{"fusion_encoder_layers": 12, "fusion_encoder_activation": "gelu_tanh", "fusion_encoder_fused_qkv": true, "muon_scale": "spectral", "final_lr_fraction": 0}
Rows from block 6 of the image encoder, named by matrix and row number. Rows with one number belong to one neuron. Each number is 128 + 24 x the weight over its row's rms, rounded and kept within 0 to 255. All counts start at 0. After the name is the row's rms in percent of the matrix's.
# gate: MLP gate (encoder.blocks.6.mlp.gate.weight, 1024x384), inputs 0-127
# fc1: MLP up (encoder.blocks.6.mlp.fc1.weight, 1024x384), inputs 0-127
# fc2: MLP down (encoder.blocks.6.mlp.fc2.weight, 384x1024, transposed), outputs 0-127
gate.789 087 [151 141 139 106 145 110 136 120 113 123 143 140  88 102 139 109 133 105 143 119  63 151 105 100 110 153 107 159 159 110 168 130 118 105 105 164 168 147 124 120 133  76 144 135 100 146 145 152 128 143 134 155 148 116 142 118 146 135  85 105 139 142 118 118 109 156 128 120 166 170 114 105  97 164 142 110 191 147 127 153 146 114 132  78 164 124 157 153 188 131  89 140 119  88 172  85 122 164 123 157 109 132 108 117 105 121 147 155 135 181 129 136 103  84 128 122 134 188 170  78 135  82 164 100 134  91 126 143]
gate.791 159 [139 150 113 138  70 154 115 161 171 147 100  93 126 162 102 127 105 136 135 135 152 107 149 125 119 140 114 125 105 109 130 130 139 116 177 133 133 136 131 113 103 104 126 108 155 102 112 118 166 151 100 126 151 165 158 153  72 178 141 113 119 126 132 134 100 139 148 122 125 145 163 135 142 141 110 114  93 104 119 107 120 118 143 149 103  89 137 154 142 181 148 101 124 140 126 151 102 146  96 115 135 122 132 113 138  98 152  81 106 146 140 137 144 144  86 144 134 106 115 111 145  93 106 147 117  88  89 127]
gate.793 015 [119 133 101 117 129 195 128 173 135 140 129 156 174 143 132 116 106 147 124 127 147 123 151 131 154 148  82  91 106 153 109 127 151 115 110 123 153 102  93 142 116 119 126 135 144 111 145 118  89 114 124 136  92 104 135 118 106 119 133  94 182 127 122 141 136 111 106 122 105 129 119 151  89 152 146 117 112 110 149  93 171 173 144 140 144 169 148 147 136 112 151  84  72 143 132 139 129 101 118 175 110 125  81 135  57 132 110  77 114 132 188 142 120 133 134 169  89 153 143 135 141 163 138 163 148  85 135 123]
gate.795 172 [115 156 166 135 102 118 131 157 143 120 117 130  83  90 139 144  87 114 102 135 146 138 137 140 136  97 148 129 143 116 170 136  81 129 141 129 144  91 140 118 150 111 119 169 130  86 100 138 132 161 160 114 111 154 131 144 136 159 130 122 104 155 136 150 169 122 165 106 106 128 147 134 144 148 103 110  98 105  86 154 149 164 124 105 161 115  95 124 137 131 115  90 139 110 143  93 113 118 124 166 127 103 123 130 109 111  88 133  97 111 125 133  82 133  82  90 151 121 146  97 124 147 118 109 167 115  95 132]
gate.800 034 [173 141 145 149 122 123 185 130 102 145 135 153 107  68 108 165 152 149  98 142 130 136 107 129 139  81 134 150 168  95  82 148  98  91 108 124 122  49 161 160 137 108 126 169 117 109 116  95 137 134 182 138 138 167 139 124  66 133  77 108 181 160 113 126  82 145 123 115  77 126 152 137 128 106 141 129  98 108 143 140 124 109 122 110 166 184 128 151 152 151 167 119 147 126 121 107 154 105 124 119 153  99  80 102 122  88 131 148 116 141 188 107 111 112 147 113 123 131 140 135 148 114 149 127 146 161 173 147]
gate.801 019 [176 148 105 113 115 123 116 109 129 158 147  89 129 142 131 128 157 125 134  70 140 134 128 120 171 108 173 147 142 140 143 132 124 160 120 144 111 103 162  82 131 164 126 155 115  95 159 110 140 126 102 156 132 117 109 158 165 148 121 137 142 135 162 136 111 146 152 161 147  84 117 104 129 126 114 123  90 147 135 102  99 126  97  64 151 134  99 117 150 144  81 138 159  94 103 100 120  95 123 129 100 112 131 133 157 196 111 163  93 160 167 116 121 143 127 181 147 164 132 129 119 135 135 133 100 131  97  92]
gate.802 151 [108 147 119 112 137 136 112 127 154 120 107 112 152 143 139 108 111  95 103 134 142 144 125 100 116 123 155 156 156 147 148  47 142 141 115 205 154 109 142 132 108 111 122 150  98 140 120 107 108 107 150 102 105 149 159 129 129 147 173 141  99 153 115 122 165  87 139 146 122 141 130 122 184 121  96  82 144  82 160 119  95 149 117 157 145 111 125 166 138 137 104 122 157  85 115 134 156 135 136 132 150 105 138 150 142 106 160 112 176 122 134 119  82 105 127 161 180 111 125 140 121 108 122 152 101 141 129 157]
gate.804 180 [133 133 121 132 168 141 155 101 115  83 147 152  80 132 155 165 143 140  90 139 142 102 155 117 126 117 136 138 132 122 168  87 146 156  85 150 110 101 165 120 142 132 145 146 151 115 162 125 112 141 118 127 159 131  97 100 121 146 184 152 148 129 168 124 151 109 139 113 159  88 158 127  97 148 107 126 128 114 144  89 116 141  91 120 130 165 115 108 146 115 116 136 155 120 127 114 129 136 138  97 146 115 133 133 127  97 155 164 102 122 165 109 135  82 191 164 114 139 160 141 138 169 103 135 117 113 102 113]
gate.806 157 [110 106 121 185 123 161 148 124  96 119 140 120  98 134 141 126 119 105 137 111 134  97 164 148 177  65 123 141 135 142 147 160 135 142 114 122 119 138  89 149 152 166 138 125 162 126 105 134 106 121 161  95 120  78 138 146 113  86 133 129 127 134 128 139 131 123 134 140 117 123 158 152 144 161 132 135 151 114 130 119 137  91 149 175 177  72 165 126 167 119  98 149 131 123  85 115 112 175 115 126 170 126 156  90 133 117 156 103 157 153 121 109 151 131 151 100 117 115 151 129 113  90 112 144 116 138 128 148]
gate.808 168 [148 144 139 143 142 111 132 122 135 164 137 108 139 162  80 146 107 153 157  85 122 161 146 104 145 110 137 123 104 143 170 112 106 166 159 149 130 117  68 106 116 143  77 133 148 165 157 137 132 150 130  86 108 127 144 152 161 127  89 113 119 133  92 123 120  81 140  95 106 187 147 131 139 144 101 123 116 111 141 150 120 108 130 161 161 115 114 106 117 146 142 101 162 140 160 104 180 168 166 184 125 129  88 140 115 133 175 109 163 118 102  86 133 117 141 123 112 137  99 139 100 124 122 138 112 164  86 136]
gate.811 006 [119 138 127 151 174 130 158 140 133 109 147 143 167 141 130 146 138 146 184 117 115 116 172 105  93 114 151 139 123 145  97 104 138 180 108 136 123 118 114 111 140 101 119 113 144  67 122 140 108 124 104 117 108  99 143 162 119 109  79 169 136 100 130 166  92 124 133 118 110 132 143 125 154 116 177 162 121 120 135  77 118 107 148 154 110 114 148 165  96 140 194 106 152 119 134 137 134 133 115 134 152 128 103 125 129 139 106 137 154  92 102 135 158 138 136 146 146 156 139 167 142  95  91 119 102  79 106 163]
gate.813 161 [100  98 105  93 131 129 140 113 125 143 134 135 132 162 118 145 163 105 134 132  81 109 185 118 157 111 155 147 134 120 178 162 154 129 168 130 130 128 103 128 105 104 132 131 116 116  89 119 151 101  97 148 118 141  99 131  93 155 109 129 164 119 117 121 140 109 164 145 108 147 130 130 120  79  97 150 136 100 137 183 128 139 120  94 135 137 128 147 112 132 133 146 178 124 121 127 117 116 137  95 151 114 149 153 165  92 115 105 140 115 107 105 144 151 107 108 154 137 162 129 152 165 112 136  93 136 148 125]
gate.815 166 [ 93 121 119 164 110 103 102 138 140 175 152 128 168  78 123 109 123  86 141 120 148 110  90 143 171 122 111 106 158 185  87 125 161 103 128 157 135 135 141 115 150 127 107 112 118 131 124 117 144  88 125 115 102 121 150 134  90  94 124  94 114 129 153  99 196 118 113  80 131 102 116 162 160 112 155 183 103 134 111 152 190 133 151 142 126 109 134 139 102 135 120  80  99 111  82 120 153 156 114 130  87 146 156 168 132 107 147 152 114 120 105 135 137 114 124 121 131 127 118 118 125 187 110 119 105 145  97 136]
gate.819 157 [134 136  94 147 148 127 106 116 125 145 156 105 166 158 135  76 138  93 140 164 168 149 151 143 160 102 116 133 130 126 123 181  97 145 126 161 117 150 112 122  73 147 118 141 129  98 164 133  76 194 150 142 165 116 139 149 105 131 110 106 150 129 103 169 173 146 125 142  83 141 146 101 144 118 109 138 135  94 120  88 154 111 116 114 149 132 143 146 155 153 100 133 163 141 109 126 120 115 130 124 174 120 125 162 130 163 153 161  88 128 124 128 136  83 120 126  74 113 132 137  95 108 174 162 161  98 129 130]
gate.821 182 [173 110  91 117 151  98 126 132 139 155 124 140 133 152 141 127 109 103 114 117  86 146 146 150 124 143 144 158 166  98 114 106 121 138 166 121 120 118 121 149 110 102 132 154 100 140 125 157 135 162 126 153 107 141 167 117 117 132 111 103 129 136 131 133  99  90 153 122 107  91 107 108 156 167 139 132 162 137  92 180 120 118 104 136 138  55 115 122 112 110 143 170 139 104 109 113 130 115 141 117 168 124 143 129  97  93 122 157 103 159 121 108 123 146 173 109 153 158 108 151 111 138 141 121 115 102 149 149]
gate.822 144 [156 195 130 189 120  99 105 108 155 152 108 124 139 141 112 112 138 133 140 119 124 113 104 125 139 145 148 153 149  70 153 144 117 135 159 149 150 120 140 111  87 117 115  69 122 168 125 127 128 116  90 141 131 125 120 121 127 178 105 100 132 136 131 146 102 127 110 196 152 114 155 115 107 160 138 153  76 103 138  77 157 153 137 113  74 152 150 129 203 147 168 118 166 187 145  88 140 110 111 114 102 156 116  66  98  95 111 114 111 173 113 154 135 131 106 135 116 160 109 130 134 117 147 143 121 161 129 142]
gate.823 185 [160 127 137 167 129  84 114 136 127 119 130 116 127 152 137 143 127 129 129 101 122 147 121 146 105 150  78 138 130  92 118 132 121 141 162  97 121 101 131 143 108 127 139 147 102 124  88 130 141 116 129 134 144 141 155 120 107 132 124 168 116 143 141 128 153 115 124 144  90 141 159 136 151 133 140 111  70 113 119 117 126  81 132 131 150 117 138 140 112  87 123 206  92 113 123 109 165 119 138 144 165 132 155 108 154 143 151 122 153 140 130 133 134 113 133 106  91  98 142 149 150  52 127 157 159 147 145  99]
gate.824 008 [130 136 134 103 121 104 177 148 152 127 125 125 107  67 112  84 154 107 157 130 155 102 131 121 145 148 140 127 123 116 149 158 130 118 113 124 116 201  78 150 114 156 167 141 167 140 124 120 136 109 150 123 166 145 103 143 106 129 120 133 110 136 120 139 105 151 115 144 136 143 102 100 116 115 116 146 118 120 153 111 143 156 137 128 122 141 155 161  83 106 114 107 125 137 160 100 148 170 122 175  92 107 164 159 111  99  82 135 116 199 102 107 145 100 116  79 147 122  86 127 158 131 137  59 120  94 105 144]
fc1.789 083 [134 172 115 121 143 152 129 175 140 114  96 139 168 127 132 119 158 179 166 120 133 108 158 124 139 113  83 121 126 126 118 119 120 119 136 140 124 138 115 114 148 125 128 145 148 110 138 125 146 146 134 124 101 130 162 188 118 100 156 105 121 108 130 110 150 155 122 104  76 122 136 125 153 109 130 146  86  82 113 135 143 134  95 131 163 124 143 121  92 113 117 142 143 194 135 157 148 129 111 117 116 128 132 123 148 122 122 108 122 123 132 148 185 152 135 171 134  88 137 135 127 170 141 139 120 137 121 135]
fc1.791 164 [141 135 120 118 106 104 133 106 122 138 126 143 117 144 108 156 147  87 124 110 110 125 120 156 161 110 106 152 103 134 100  91 121 156 124 141 125  83 126 125  95 160  94 117 109 132 143 132 172 110 133 152 164 157 141 107 135 117 110 167 125 145 168 143 113 180 123 150 148 121 161 105 139 100 126 125 126 154  92 145 134 127 107 131 141 172  99 122 177 163 154  71 167 106 135 133 114 139  87 135  69 163 113  77 154 120 125 138  91 130 158  99 126 109 177 135 162 115 131 139 134 107 155 135 113  74  85 134]
fc1.793 015 [112 123 116  78 124 139 109 149 147 111 122 167 167 154 145 135 113 105 134 119 145 143 114  93 113 136  95 129 126 156 101 129 122  97 127 105 130 129 120 133 117 127 140 121 154 136 122 132 111 108 148 114 102 113 152 105 122 120 125 117 145 135 130 129 160 112 125 128 126 123 114 129 106 146 146 131 109 105 133  98 166 168  79 113 142 169 105 170 140 122 139  95  62 140 151 139 166 120  97 176 136 129  78 112  82 143 123 103 113 152 141 114  95 144 113 129  89 121 167 126 135 133 150 179 166 127 138 136]
fc1.795 172 [109 135 138 152 116 125 138 134 127  86 107 107 136 143 118  95 128 134 148 131 138 181  89  82 126 140 158 153 101 123 128 122 162  97 159 129 135 173  94 166 101 114 128  89 128 123 122 116 164 154 133 159 113 147 117 116 106 130 134  95 154 142  70 165 131 135 126 111 161 116 104 144 123 104 141 154 189 155 146  96  87 107 101 102  98 147 162 152 110 152 115 108 110 162 102 144 148 134 110 112  90 158 168 138 119 122 145 183 152 122 125 117 144 118 129 167  82 147 119 146 150 142 161 163  97 124 117 144]
fc1.800 033 [152 115 144 155 108 159 113 122 133 130 116 125  88 138 107 127 187  93 141 106 154 121 144 105 144 137 103 110 107 132 155 125 156 119 158 125 164 130 111 138 124 151 121 142 102 109 176 157 141 109 102 152  85 109 143 122 107 132  96 137 121 110 140 140 136  68 179 105 101 113 165 118 115 116 164  95 152 145  89 108 153 144 114 131 136 109 147  94 117 139 121 155 121 132 139 112 118 128 161 133 101 113 176  90 115 122 133 108 123 111 101 127 157 140 134 163 157 138 125 149 145 140 119 130  86 104 106 108]
fc1.801 020 [ 58 123 127 136 148 158 157 126 131 144 110 142  83 119 152 117 141 141 123 120 107 104 137 136  94 128  94  93 127 167 143 136 142 119 163 111  82 148  97 140 126 117 123 151 142 149 112 140  90 143 140 115 115 107 123  88 103 142 103 133  95 118  88 138 125 121 128 111 111 125 124 125 133 127 154 110 141 137 142 105 124 146  72 110 165 115 172 120 142 121 154  98 124  92 123 131 108 125 164 131 104 162 131 137 118 148 122 107 153 146 125  79 123  89 148 127 123  78 155 161 123 151 124 153 103 102 164 138]
fc1.802 147 [127 144 134 114 109 111 159 151 163 127 136 131 123 139 113 153  97 121 124 110 130 150 115 125 119 125 143  75  95 152 149 155 116 137  98 177 157 128 135 115 105 137 114 133 108 167  85 109 128 144 134 130 127 146 162 130 112 130 114 103 117  76 107 135 143  82 151 122 126  98 137  98  95 141 159 129 121 140 101 103 107 128 126 111 116  96  97 129 174 110 127 115 194 125 181 139 129 126 145 116 129 160 164 125 121  97 135 145 144 118 151 165 164 139 101 144 155 118 101 121 146 135 130 139 129 164  77  85]
fc1.804 185 [128 124 144 119 152 111 141 108 113 141 132 141  74 150 151 182 102 116 115 129 135  97 139 116 125 150  99 148 115 111 155 107 144 146 110 117 125 100 160 122 156 130 155 186 133 123 159 135 107 133 124 158 152 153 145 122  92 147 161 161 141  99 141 114 150  94 104 109 135  89 159 137 103 175 106 145 148  85 145  73 139 153 115 130 152 180 125 103 151  99 118 131 139 133 109 117 117 128 131 109 133 108 141 119 126 106 146 172 139 128 161 137 113  76 159 167 143 117 154 126 151 151  97 112 119 125  96 116]
fc1.806 160 [137 138 118 132 148 129 133 148 125 145 142 107 125 122 111 124 151 107 123 104 152 101 171 124 122 129 164  96 155 125 119 116 178 121 130 108 147 145 122 110 166 145 132 132 111 119 131  96 107 105 147 130 105 134 120 121 120 138 123 110  62 103 158 142 112 122 134 139  95 111 155 143 124  92 121 128 140 126 141 126 122 130 148 160 123 104 161 134 138 167 116 154 123 140  95 121 164  77 188 140 155 124 131 130 124 123 142  93 105 117 142 137 138 125 157 111 114 108 112 158 142 135 137 149 120 126 114 144]
fc1.808 161 [119 131 154 106  94 127 145 136 138 154 133 130 127 133 181 145 100 133 105 140 154 178 124 127 112 131  97 120 144 107 136  86 144  77 128 138 144 112 144 113 150 130 141 100 140 102  49 128 113 157 131 152 143  89 119 169 140  93 130 155 131 146 138 138 153 122  84 154 124 121 128 148 140 114 129 157 164 131 140 125 144  89 143 131 114 112 139 141 142  93 109 130 114 124 110 129 105 104 117 150 129 135 185 114 113 127  56 136 138 137 124 155 124 141 121 134 116  89 135 115 144 106 184  89 159 116 148 131]
fc1.811 006 [122 143  94 150 120 137 125 151 117 118 108 161 151  87 173 117 126 145 135 169 122 151 147 126 129 138 179 134  96 111 160 140 108  73 123 143 138 141 123  98 147 114 144 113 175 148 122 139 156 143 152 152 115 130 105 166 169 149 115 163  66 147 109  96 114 153 133 139 126 119 138 149 150 140 103  98 122 118 130 145 115 113 132 143 107 140  94 133 172 129  84 131 148  84 111 104 123 108  84 120 106 142 147 136 105 120 102 153 106 119 110 112 155 126 127 141 138 161 100  74 162 139 137 108 111 116 127 107]
fc1.813 159 [125 125 128 121 115 123 140  91 134 112 181  97 119 212 129 124 126 120 149 124  88 153 152 111 144 126 127 189 118 163 150 111 118 135 180 136  61 118 107 125 125  98 145 106  98 137 102  95 133  74 117 167 123 106  98 120 119 144 119 148 121 107 122 106 131 107 158 114 116 111 137 128 134  94  70 143 138  97 123 162 138 111 112  93 123 139  72 114 145 108 105 126 146 131 117 121  85 139 110 157 135 105 148 133 149 162 124 148 119 136 121 130  81 162 114 112 124 124 142  99 128 166 165 136 119 112 156  65]
fc1.815 168 [141 141 113 126 113 132 114 114 139 122 134 123 132 137 119  95 128  86  93 127 101 141  86 137 134 134 119 138  97 151 129 149 113  97 145 144 102 113 149 100 114 118 143 145 132 150 118  67 153 133 100 116 127 110 156 127 105 140 148 140 165 141 112 106 113 108 104 122 138 137 104 110  92 118 155 137 135 120 166 123 112 122  87 129 100 133 144  96 104 131 160 162 112 110 126 135 147 103 124 114 170  74 165 112 159 125 170 204 102 131 128 119 105 117 109 143 132 130 140  96 134 186 154 142  87 142 128 210]
fc1.819 150 [145 104 100 103 133 127 145 126 114 136 163 141 177 109  92 118  97  76 101 158 150 152 174 113 142  79  92 125  74 182  99 153 141 170 212 104 134 148 122 112 113 179 128 167 156  80 119 151 121 173 130 143 165 135 101 152 118 132 120 109 187  99 126 162 128 103 112 155 128 122 147 158 145 162 152 116 128 140 151  98 129 151 120 113 143 123 124 140 142 109 114 139 137 123 120 158 112  82 180 121 149 153 153 119 138 104 131  84 126 148 148 162 180 115 142 140 141 153 101 128 124 117 142 126 153 106 124  98]
fc1.821 178 [124 118  95 115 118 148 128 171 103 187 112 127 129 123 172 103 105 108 113 119 116 164 158 135 122 118 112 142 194 122 109 125 127 153 151  91 158 134 131 120 112 131 111 185 110 160 158 159 140 142 129 166 109 150 146 150 100 127 148 106 127 133 170 109 113  96 145 143 142  85  92 137 124 146 141 135 123  94 115 186 131 103 114 121 128 101 101 128  95 110 123 120 189 123 165 121 150 143  91 157 116 139 113 158 130 133  96 115 139 151 163 165 127 123 128  99 150 167  94 145 113 143 142 128 105 111 118 138]
fc1.822 147 [130  89 130 131 130 177 134 128  91  66 150 110 150 121 117 145 132 159  93 143 140 130 147 137  62 123 131 170 127 143 107 127 118 149 146 118 106 119 123 130 148 152 175 120 103 142 156 128 125 123 128 129 176 140 142 136 158  94 123 157  71 117 104  90 129 109 137  83  87 111  89  93 116  82 117 122 169  91 136 131 158  95 107 108 146 110 131  89 128  76 134 121  57 111 136 121 129  89 139 131 120  93 130 134 135 157 120 131 116 124 150 136 140 131 140 123 118 136 136 146 189 163 148 130 131  96 165 149]
fc1.823 190 [148 112 142  73 110 106 143 151  94 135  66 141 159 139 112 177 114 107 137  64 170 135 113  93 142 123 148 158 152 110 128 156 104 162 113 116 120 125 112 135 143 100 132 106 105 113 126 141 122 111 131 181 136 102 143 147 114 140 146 140 108 122 149 160 138 131 118 130  94 142 152 138 129 138  86 142 157 112 156 143 128 109 112 114 144  88 134 126 103  78 119 176 103 112 167 115 124 112 138 119 129 124 151 148 141 153 137 170 127 139 150 133 148 141 119 107 140 124 119 130 114 103 161 139 165  97  97 139]
fc1.824 008 [102 138 164 160 131 157 159 128  90 130 138 106 104 130 117  82 127 132 126 141 113 188 143 114 132 107 107 129 138 120 124 113 111 128 197 131 160 183 116 129 126 144 129 170 112 169 124 112 121 130 144 122 115  97 130 135  81 124 114 177  93 170 142  86 131 137 144 117  64 148 115 140 125 120 109 141 107 137 127 120  78 134 142 191 120  77 142 156  86 150 133 125 141 157 121 117 140 121 115 134 108 144 173 126 122 114 127 145 133 183  78 117 130 148  60 137 167 149 146 122 119 159 159 117 120 144 119 143]
fc2.789 075 [150 157 101 117 105  88 155 147 131 150 160 108 176 177 153 151 124 181 136 128 120 139  71 162 116 109 102 154 105  96  69 177 122 123 124  99 165 159  83 117 103 148 122 104 165 136 129 118 124 190 129 102 158 148 129 142 113 145 109 135  94 135 144 108 138 128 129 119 133 129  92 124  95 120 161 105  87 128 115  89 131 108 115 134 101 116 105 118 137 160 166 106 148 109 129 127 119  87 157 127 100 100 135 136 117 183 112 111 130 124  82 160 114 148 153 111 137 146 152 166 130 127 151  94 147 113 146 124]
fc2.791 163 [153 132 124 141 134 128 138 125 103 111 119 134 109 163 172 110 142 113 129 151 140 120 128 108 156 142 143 110  93 153 155 118 138  99 205 146 140 134 139 141 146 111 113 139 183 146 129 107 123 123 154 180 101 121 130 141 164 127 133 139 148 136 126 148 159  99 111 182 135 103 122 112 138  79  72  80 113 119 178 153 115 113 114 155 151  86 129 131 130 140 121 136 102  84 134  88 123 107 127 154 116 208 155 139 140 104 115 157 139  96 139 121 137  91 131 158  91 136 116  92 185 148 102 164 149 137 101 104]
fc2.793 015 [135  79 108 149 100  96 107 106 123 128 168 193 144 185  97 162  64 146 119 120 141 112 139 150 125 125 112 130 150 144  83 133 124  94 109  91 114 108 177 126 151 133 103 192 125 143 129 120  97 185  92 104 113 112  99 162 133 159 152 121 136 129 143 149 135 107 123 139 168 110 103 124 134 128 148 134 134 150  76 134 133 113 117 118 129 132 108 151 139 164 139 141 165 137 131  86 113 143 152 201  71 140 124 131 123 105 127 119 137 104 128 100 142 163 154 161 170 107 120 112 134 134 113  81 142 103 152  67]
fc2.795 187 [140 119 151  97 127 111  99 144 164 129 131 160 130 124 154 132 150 171 118 137 128 121  97 127 108  87 132 155 122 168 124 139 128 118 125 115 118 145 120 140 147 117 120 117 179 160 143 115 122 119 104 131 110 148 109 140 141 137 139 107 105 155 137 112 137 117 145 149 105  91  90 130  43 164 140 133 114 136 122 125 110 152 135 116 121 120 141 154 130  76 161  98 174 135 118  92 108 150 121 130 135 104 115 128 149 148 126 114 105 136 120 122 125 141 127 128 150 190 112  82 121 153 171 155 158 106 143 138]
fc2.800 028 [110 174 125 134 121 161 131  79 122 134 107 108 121 155 160  87 121 133 136 112 105 129 132 112  83 142 119 133 119 130 101  97 157 150  74 108 143 168 131 131 117 129 144 120 162 110 136 155 128 164 164 130 123  69 106 140 113  78 168 135 126 150 130  87 148 149 130 105 110 144 118 137 102  78 129 153 112 110  93 122  91 100 106 120 156 135 145 145 150 117 106 159 108  70 119 131 147 136 159 170 106 150 101 129 128 135 133  93  99 155 121  91 157  83 124 165 116 143 154 127 148  79 126 122 108  97 131 105]
fc2.801 017 [160 109 142 148  95 131 132 127 111 139 123 128 109 157 157 151 175 121 135  93 161 119 117 131 121  87  97 145 111 108 170 103 158 122 111 145 143 107 184 164 151 142 125  82 118 144 136 145  98 146 157  77 114 162 127 120 122 138 152 127 136 146 155 152 126 124 110 121 120 145 110 134 104 137  90 124 135 100 145 111 132 128 122 105 110 132 177 140 116 134 125 126 156 114 167  84 118 160 153 136 112 140 116 100 124 105 134 127 146 147 135 133 130  95 131  88 131 119 119 132 104  87 147 137 116 113 136 117]
fc2.802 149 [172 169 108 164 162 131 119 129 138 133 175 141 130 143 112 104 116 126 117 164 140 159 168 122 114 102  98 125 155 149 169 113 184 134 124 116 147 135 165 116 126 119 124 124 145 150 150 148 130  93 161 168 131 107 113 116 125 123 161 139 142 176 130 119 134 107  98 154 103 132 152 115 128 148  99 136 113 148 129 134  97 164 130 109 144  64 135 117 131  77 126 217 120 146 154 146 147 133 133 169 107 107  80 120 108 117 139 134 112 102 134 106 115 143 129 126 127 132 145 143 141 174  99  72 130 125 123 114]
fc2.804 193 [144 167 108  81 116 138 122 141 117 115 129 140  87 146 155  91 154 163 120 136 126 131 115 112 115 124  79 131  60 161 152 102 106 119 115 119 136 128 123 113 127 145 115 140 155 110 139  95 136  81 127 114  96  85 117 113 132 145 101 104 114 155 120 129 113 144 129 126  62 118 137 126 130 140 132  92 140 128 131 171 146  95 146  95 149  99 122 144 134 154 149 111 112 126 108 141  88  82 142 122 147 112 128 121 134 118 122 132 144 121 141 117 152  80 105  73 106 150  89 110 104 118 126 120 126 170 135 105]
fc2.806 146 [131 134 161  96 135 129 157 132 125 108 155 164 113 161 156 129  67 141 105 142 138 134  92 143 103 143 134 137 142 146 117 114 140 137 121 144 128 144 162 162 130 135 131 125 143 153 141  84 120 117 171 117  96 165 162 149 109 158 115 143 170 150 126 132 124 151 125 156 117 162  40 149  99 116 113 136 121 128 117 124  93 113 115 134 139 134 132  95 119 115 158 113 162 109 142 142 127 106 127  94  99  96 117 144 132 143 128 124 170  91 110 171 120 148 118 124  98  96 151  88  99  74 125 126 130 141 172 139]
fc2.808 164 [123 106  89 103 135 103 142 192 158 140 160 143 166 111 126 134 103 138 123 140 115  95 125 128 131 124 112 178 114 156 115 134 113 142 128 123 154 140 149 137  80 135 135 117 130 141  85 113 102 134 118 157 105 118 129 155 126 173 102  84 138 152 139 123 101 129 127 178 131 138 150 158 103 106  78 134 147 127  87 125 157 109 119 134 141 135 142 147 133 148 100 127 149 147 144 109 157 113 171 100 121 131 103 140 152 108 116 133  91 100 146  96 139  80 109 132 130 149 165 125  99 138 185 131 139 179 198 129]
fc2.811 005 [ 92 115 178 133 101 132 123 160 132 127 162 114 139 160 180 135 124  93 143 122 105 138 114 116 123 140 131 138 147  66 150  86 164 115 137 133 129 113 168 160 108 118 102 140 117 117 122 154 126 143 103 109 111 182 127 114 126 127  68 108 144 184 158 129 130 121  88 161 139 135 120  94 151 150  73 145  99 114 134 155 143 144 155  92 129 130 133 120 122 137 166  88 121 156 125 118 170 112 138 133 115 121 101 120  97 152  90 104 127 169 122 121 100 147 140 103  82  82 141 119 148 127 180 100  92 126 129 138]
fc2.813 153 [121 172 166 134 122 125 135 119 148 107 156  92 151 127 153 158 103 125 183 124 136 140 143  66 174 155 132 174 100 117  49 107 112 115 129 103 124 140 133 128  83 124 126 159 106 158 127  92 136 107 107 108  65 142 161 149 100 109 126 117 142 117 145 122 121 130 135 189 101  84 154  74 106  97 132 157 100 149 114 131  96 127 155 121  56 130 122 142 129 113 158 178 114 118 145 120 107 130 112 142 157 137  98 122 161 111 105 104 130  80 145 138 161 107 124 105 120 141 143 122  84 103 150 141 173  73 114 158]
fc2.815 165 [122 145  66 151 143 108  95 101 120 127 157 171 134 112 101 110 132 158 120 148 104 196 120  95 112 143 111 123 141 124 147 132  79 112 125 108 158 143 134 139 108 127 124 123 119 107 130 111 109 146 133 155 138 126 107 122 146 127 127 136 119 114 142  92 117 135 108 158 169 152 126 140 159 117 121 147 163 135 114 159 141 115 133 118 183  99 147 122 132 156 128 131 116 111 166 119 106  90 117 135  91 132  78 147 147 173 125 111  93 133 147 146 143 120 169  86 147 116  99 162  66 122 162 107 130 118 101 143]
fc2.819 140 [113 138 106 154 110 191  92 109 154 134 131 134 150 133 114  79 146 158 126 120 129 133 149 139  93 142 149 149 110  89 102 100 109 102 155 122 119 158 125 126  72 129 140 120 126 150 135 149 152 120 104 134 124  94  72 146 157 139 114  98 169 166 136  81 147 110 140 120 182 130 125 108 148 115 125  88 124 121 135 118 118 153 113 132 106 132 101 130 145 160 143 149 171 128 112 143 128 129 151 110  96 121  95 132 142 123 161 109 150 168 170 143 117  84 112 161 134 166 139  83  94 115  88 123 133 123 120 129]
fc2.821 188 [142 119  94 112 131 113 118  79 113 118 188 103 138 128 101 128 102 156 133 126  86 127 120 116 107  79 154 118 164 130 138 147 123 111 105 140 101 131 123 119 120 131 114 135 130 160 140  78 121 106  79 117 177 159 144 131 108 156 104 149 108 113 136 136 100 131 124  91 123 139 143 138 128  83 191 123  91 131 122 144 103 126 172 138 123 152 130 125 132 141  89 126 108 138 135 145 116 153 138 117 112 138 131 119 121  93 139 109 161 113 113 203 103 134 162 146 189 112 138 117 139 135 130 119 133 139  82 103]
fc2.822 140 [105  88 201 134 125 136  99 134 129 133 137 146 112 156 105 142 174 154 152 140 150 154  88  95 140 110 133 167 142 162  94 152 107 126  90 103 162 119 132 138 120 130 141  87 197 134 170 121 155 125 156 135  70 156 126 140 156 124  66 117  56 165 124 131 110 132 145 112 135 127 128 139 137 150 120 127 133 139 139 175 155 140 121 146 104 193 139 135 115 139 161 111 104 151 145 139 123  89 155 126  82 113 114 130 117  89 115 122  81 117 100 117 113 112 160 134 118 107 152  96  80 111 133 128 107 124 178 138]
fc2.823 185 [143  68 113 166 128 125 131 100 187 141 123  59  96 128 134 131  95 174 150 115  68 170 124 161 170 105 154 122 110 123 122 124 115 124 124 178 122 154 141 121 126 116 112 137 133 121 154  76 122 155 136 122 110 148 132 131 102 174 157 163 147 143 137 106 136 130 143  73 105 123 111  89 120 121  82  96 143 123 147 171 123 120 116 124 154 129 124 132 109 112 114 125 156 126 109 174 158  67  82 108 159 116 110 138 113  94 113 159 143 173 120 113 127 162 157 122 142  88 149  92 142  84 121 155 151 136 144 149]
fc2.824 007 [149 148 123 111 152 110 166 125 137 140 129 109 118 143 139 112  91 122 139 162 139 154 129 145 111  82 114 100 135 122 127 130 123 116 121 172 156 142 166 166 126 140 126 124 138 143 118 122 105 123 140 138 127 112 166 166 166 116 127 108 121 125 139 112 124 137 129 138 166 162 108 132 118  99 123 133 158 108 116 137 115 135 145  98  85 136 138 108 129 173 157 196  74 157 146 187 155 118 121 118 165 202 121 125 142 132 149 162  96 144 179 127 179  68 101 150 109 118  95 129 122  94  59 136 106 109 145 137]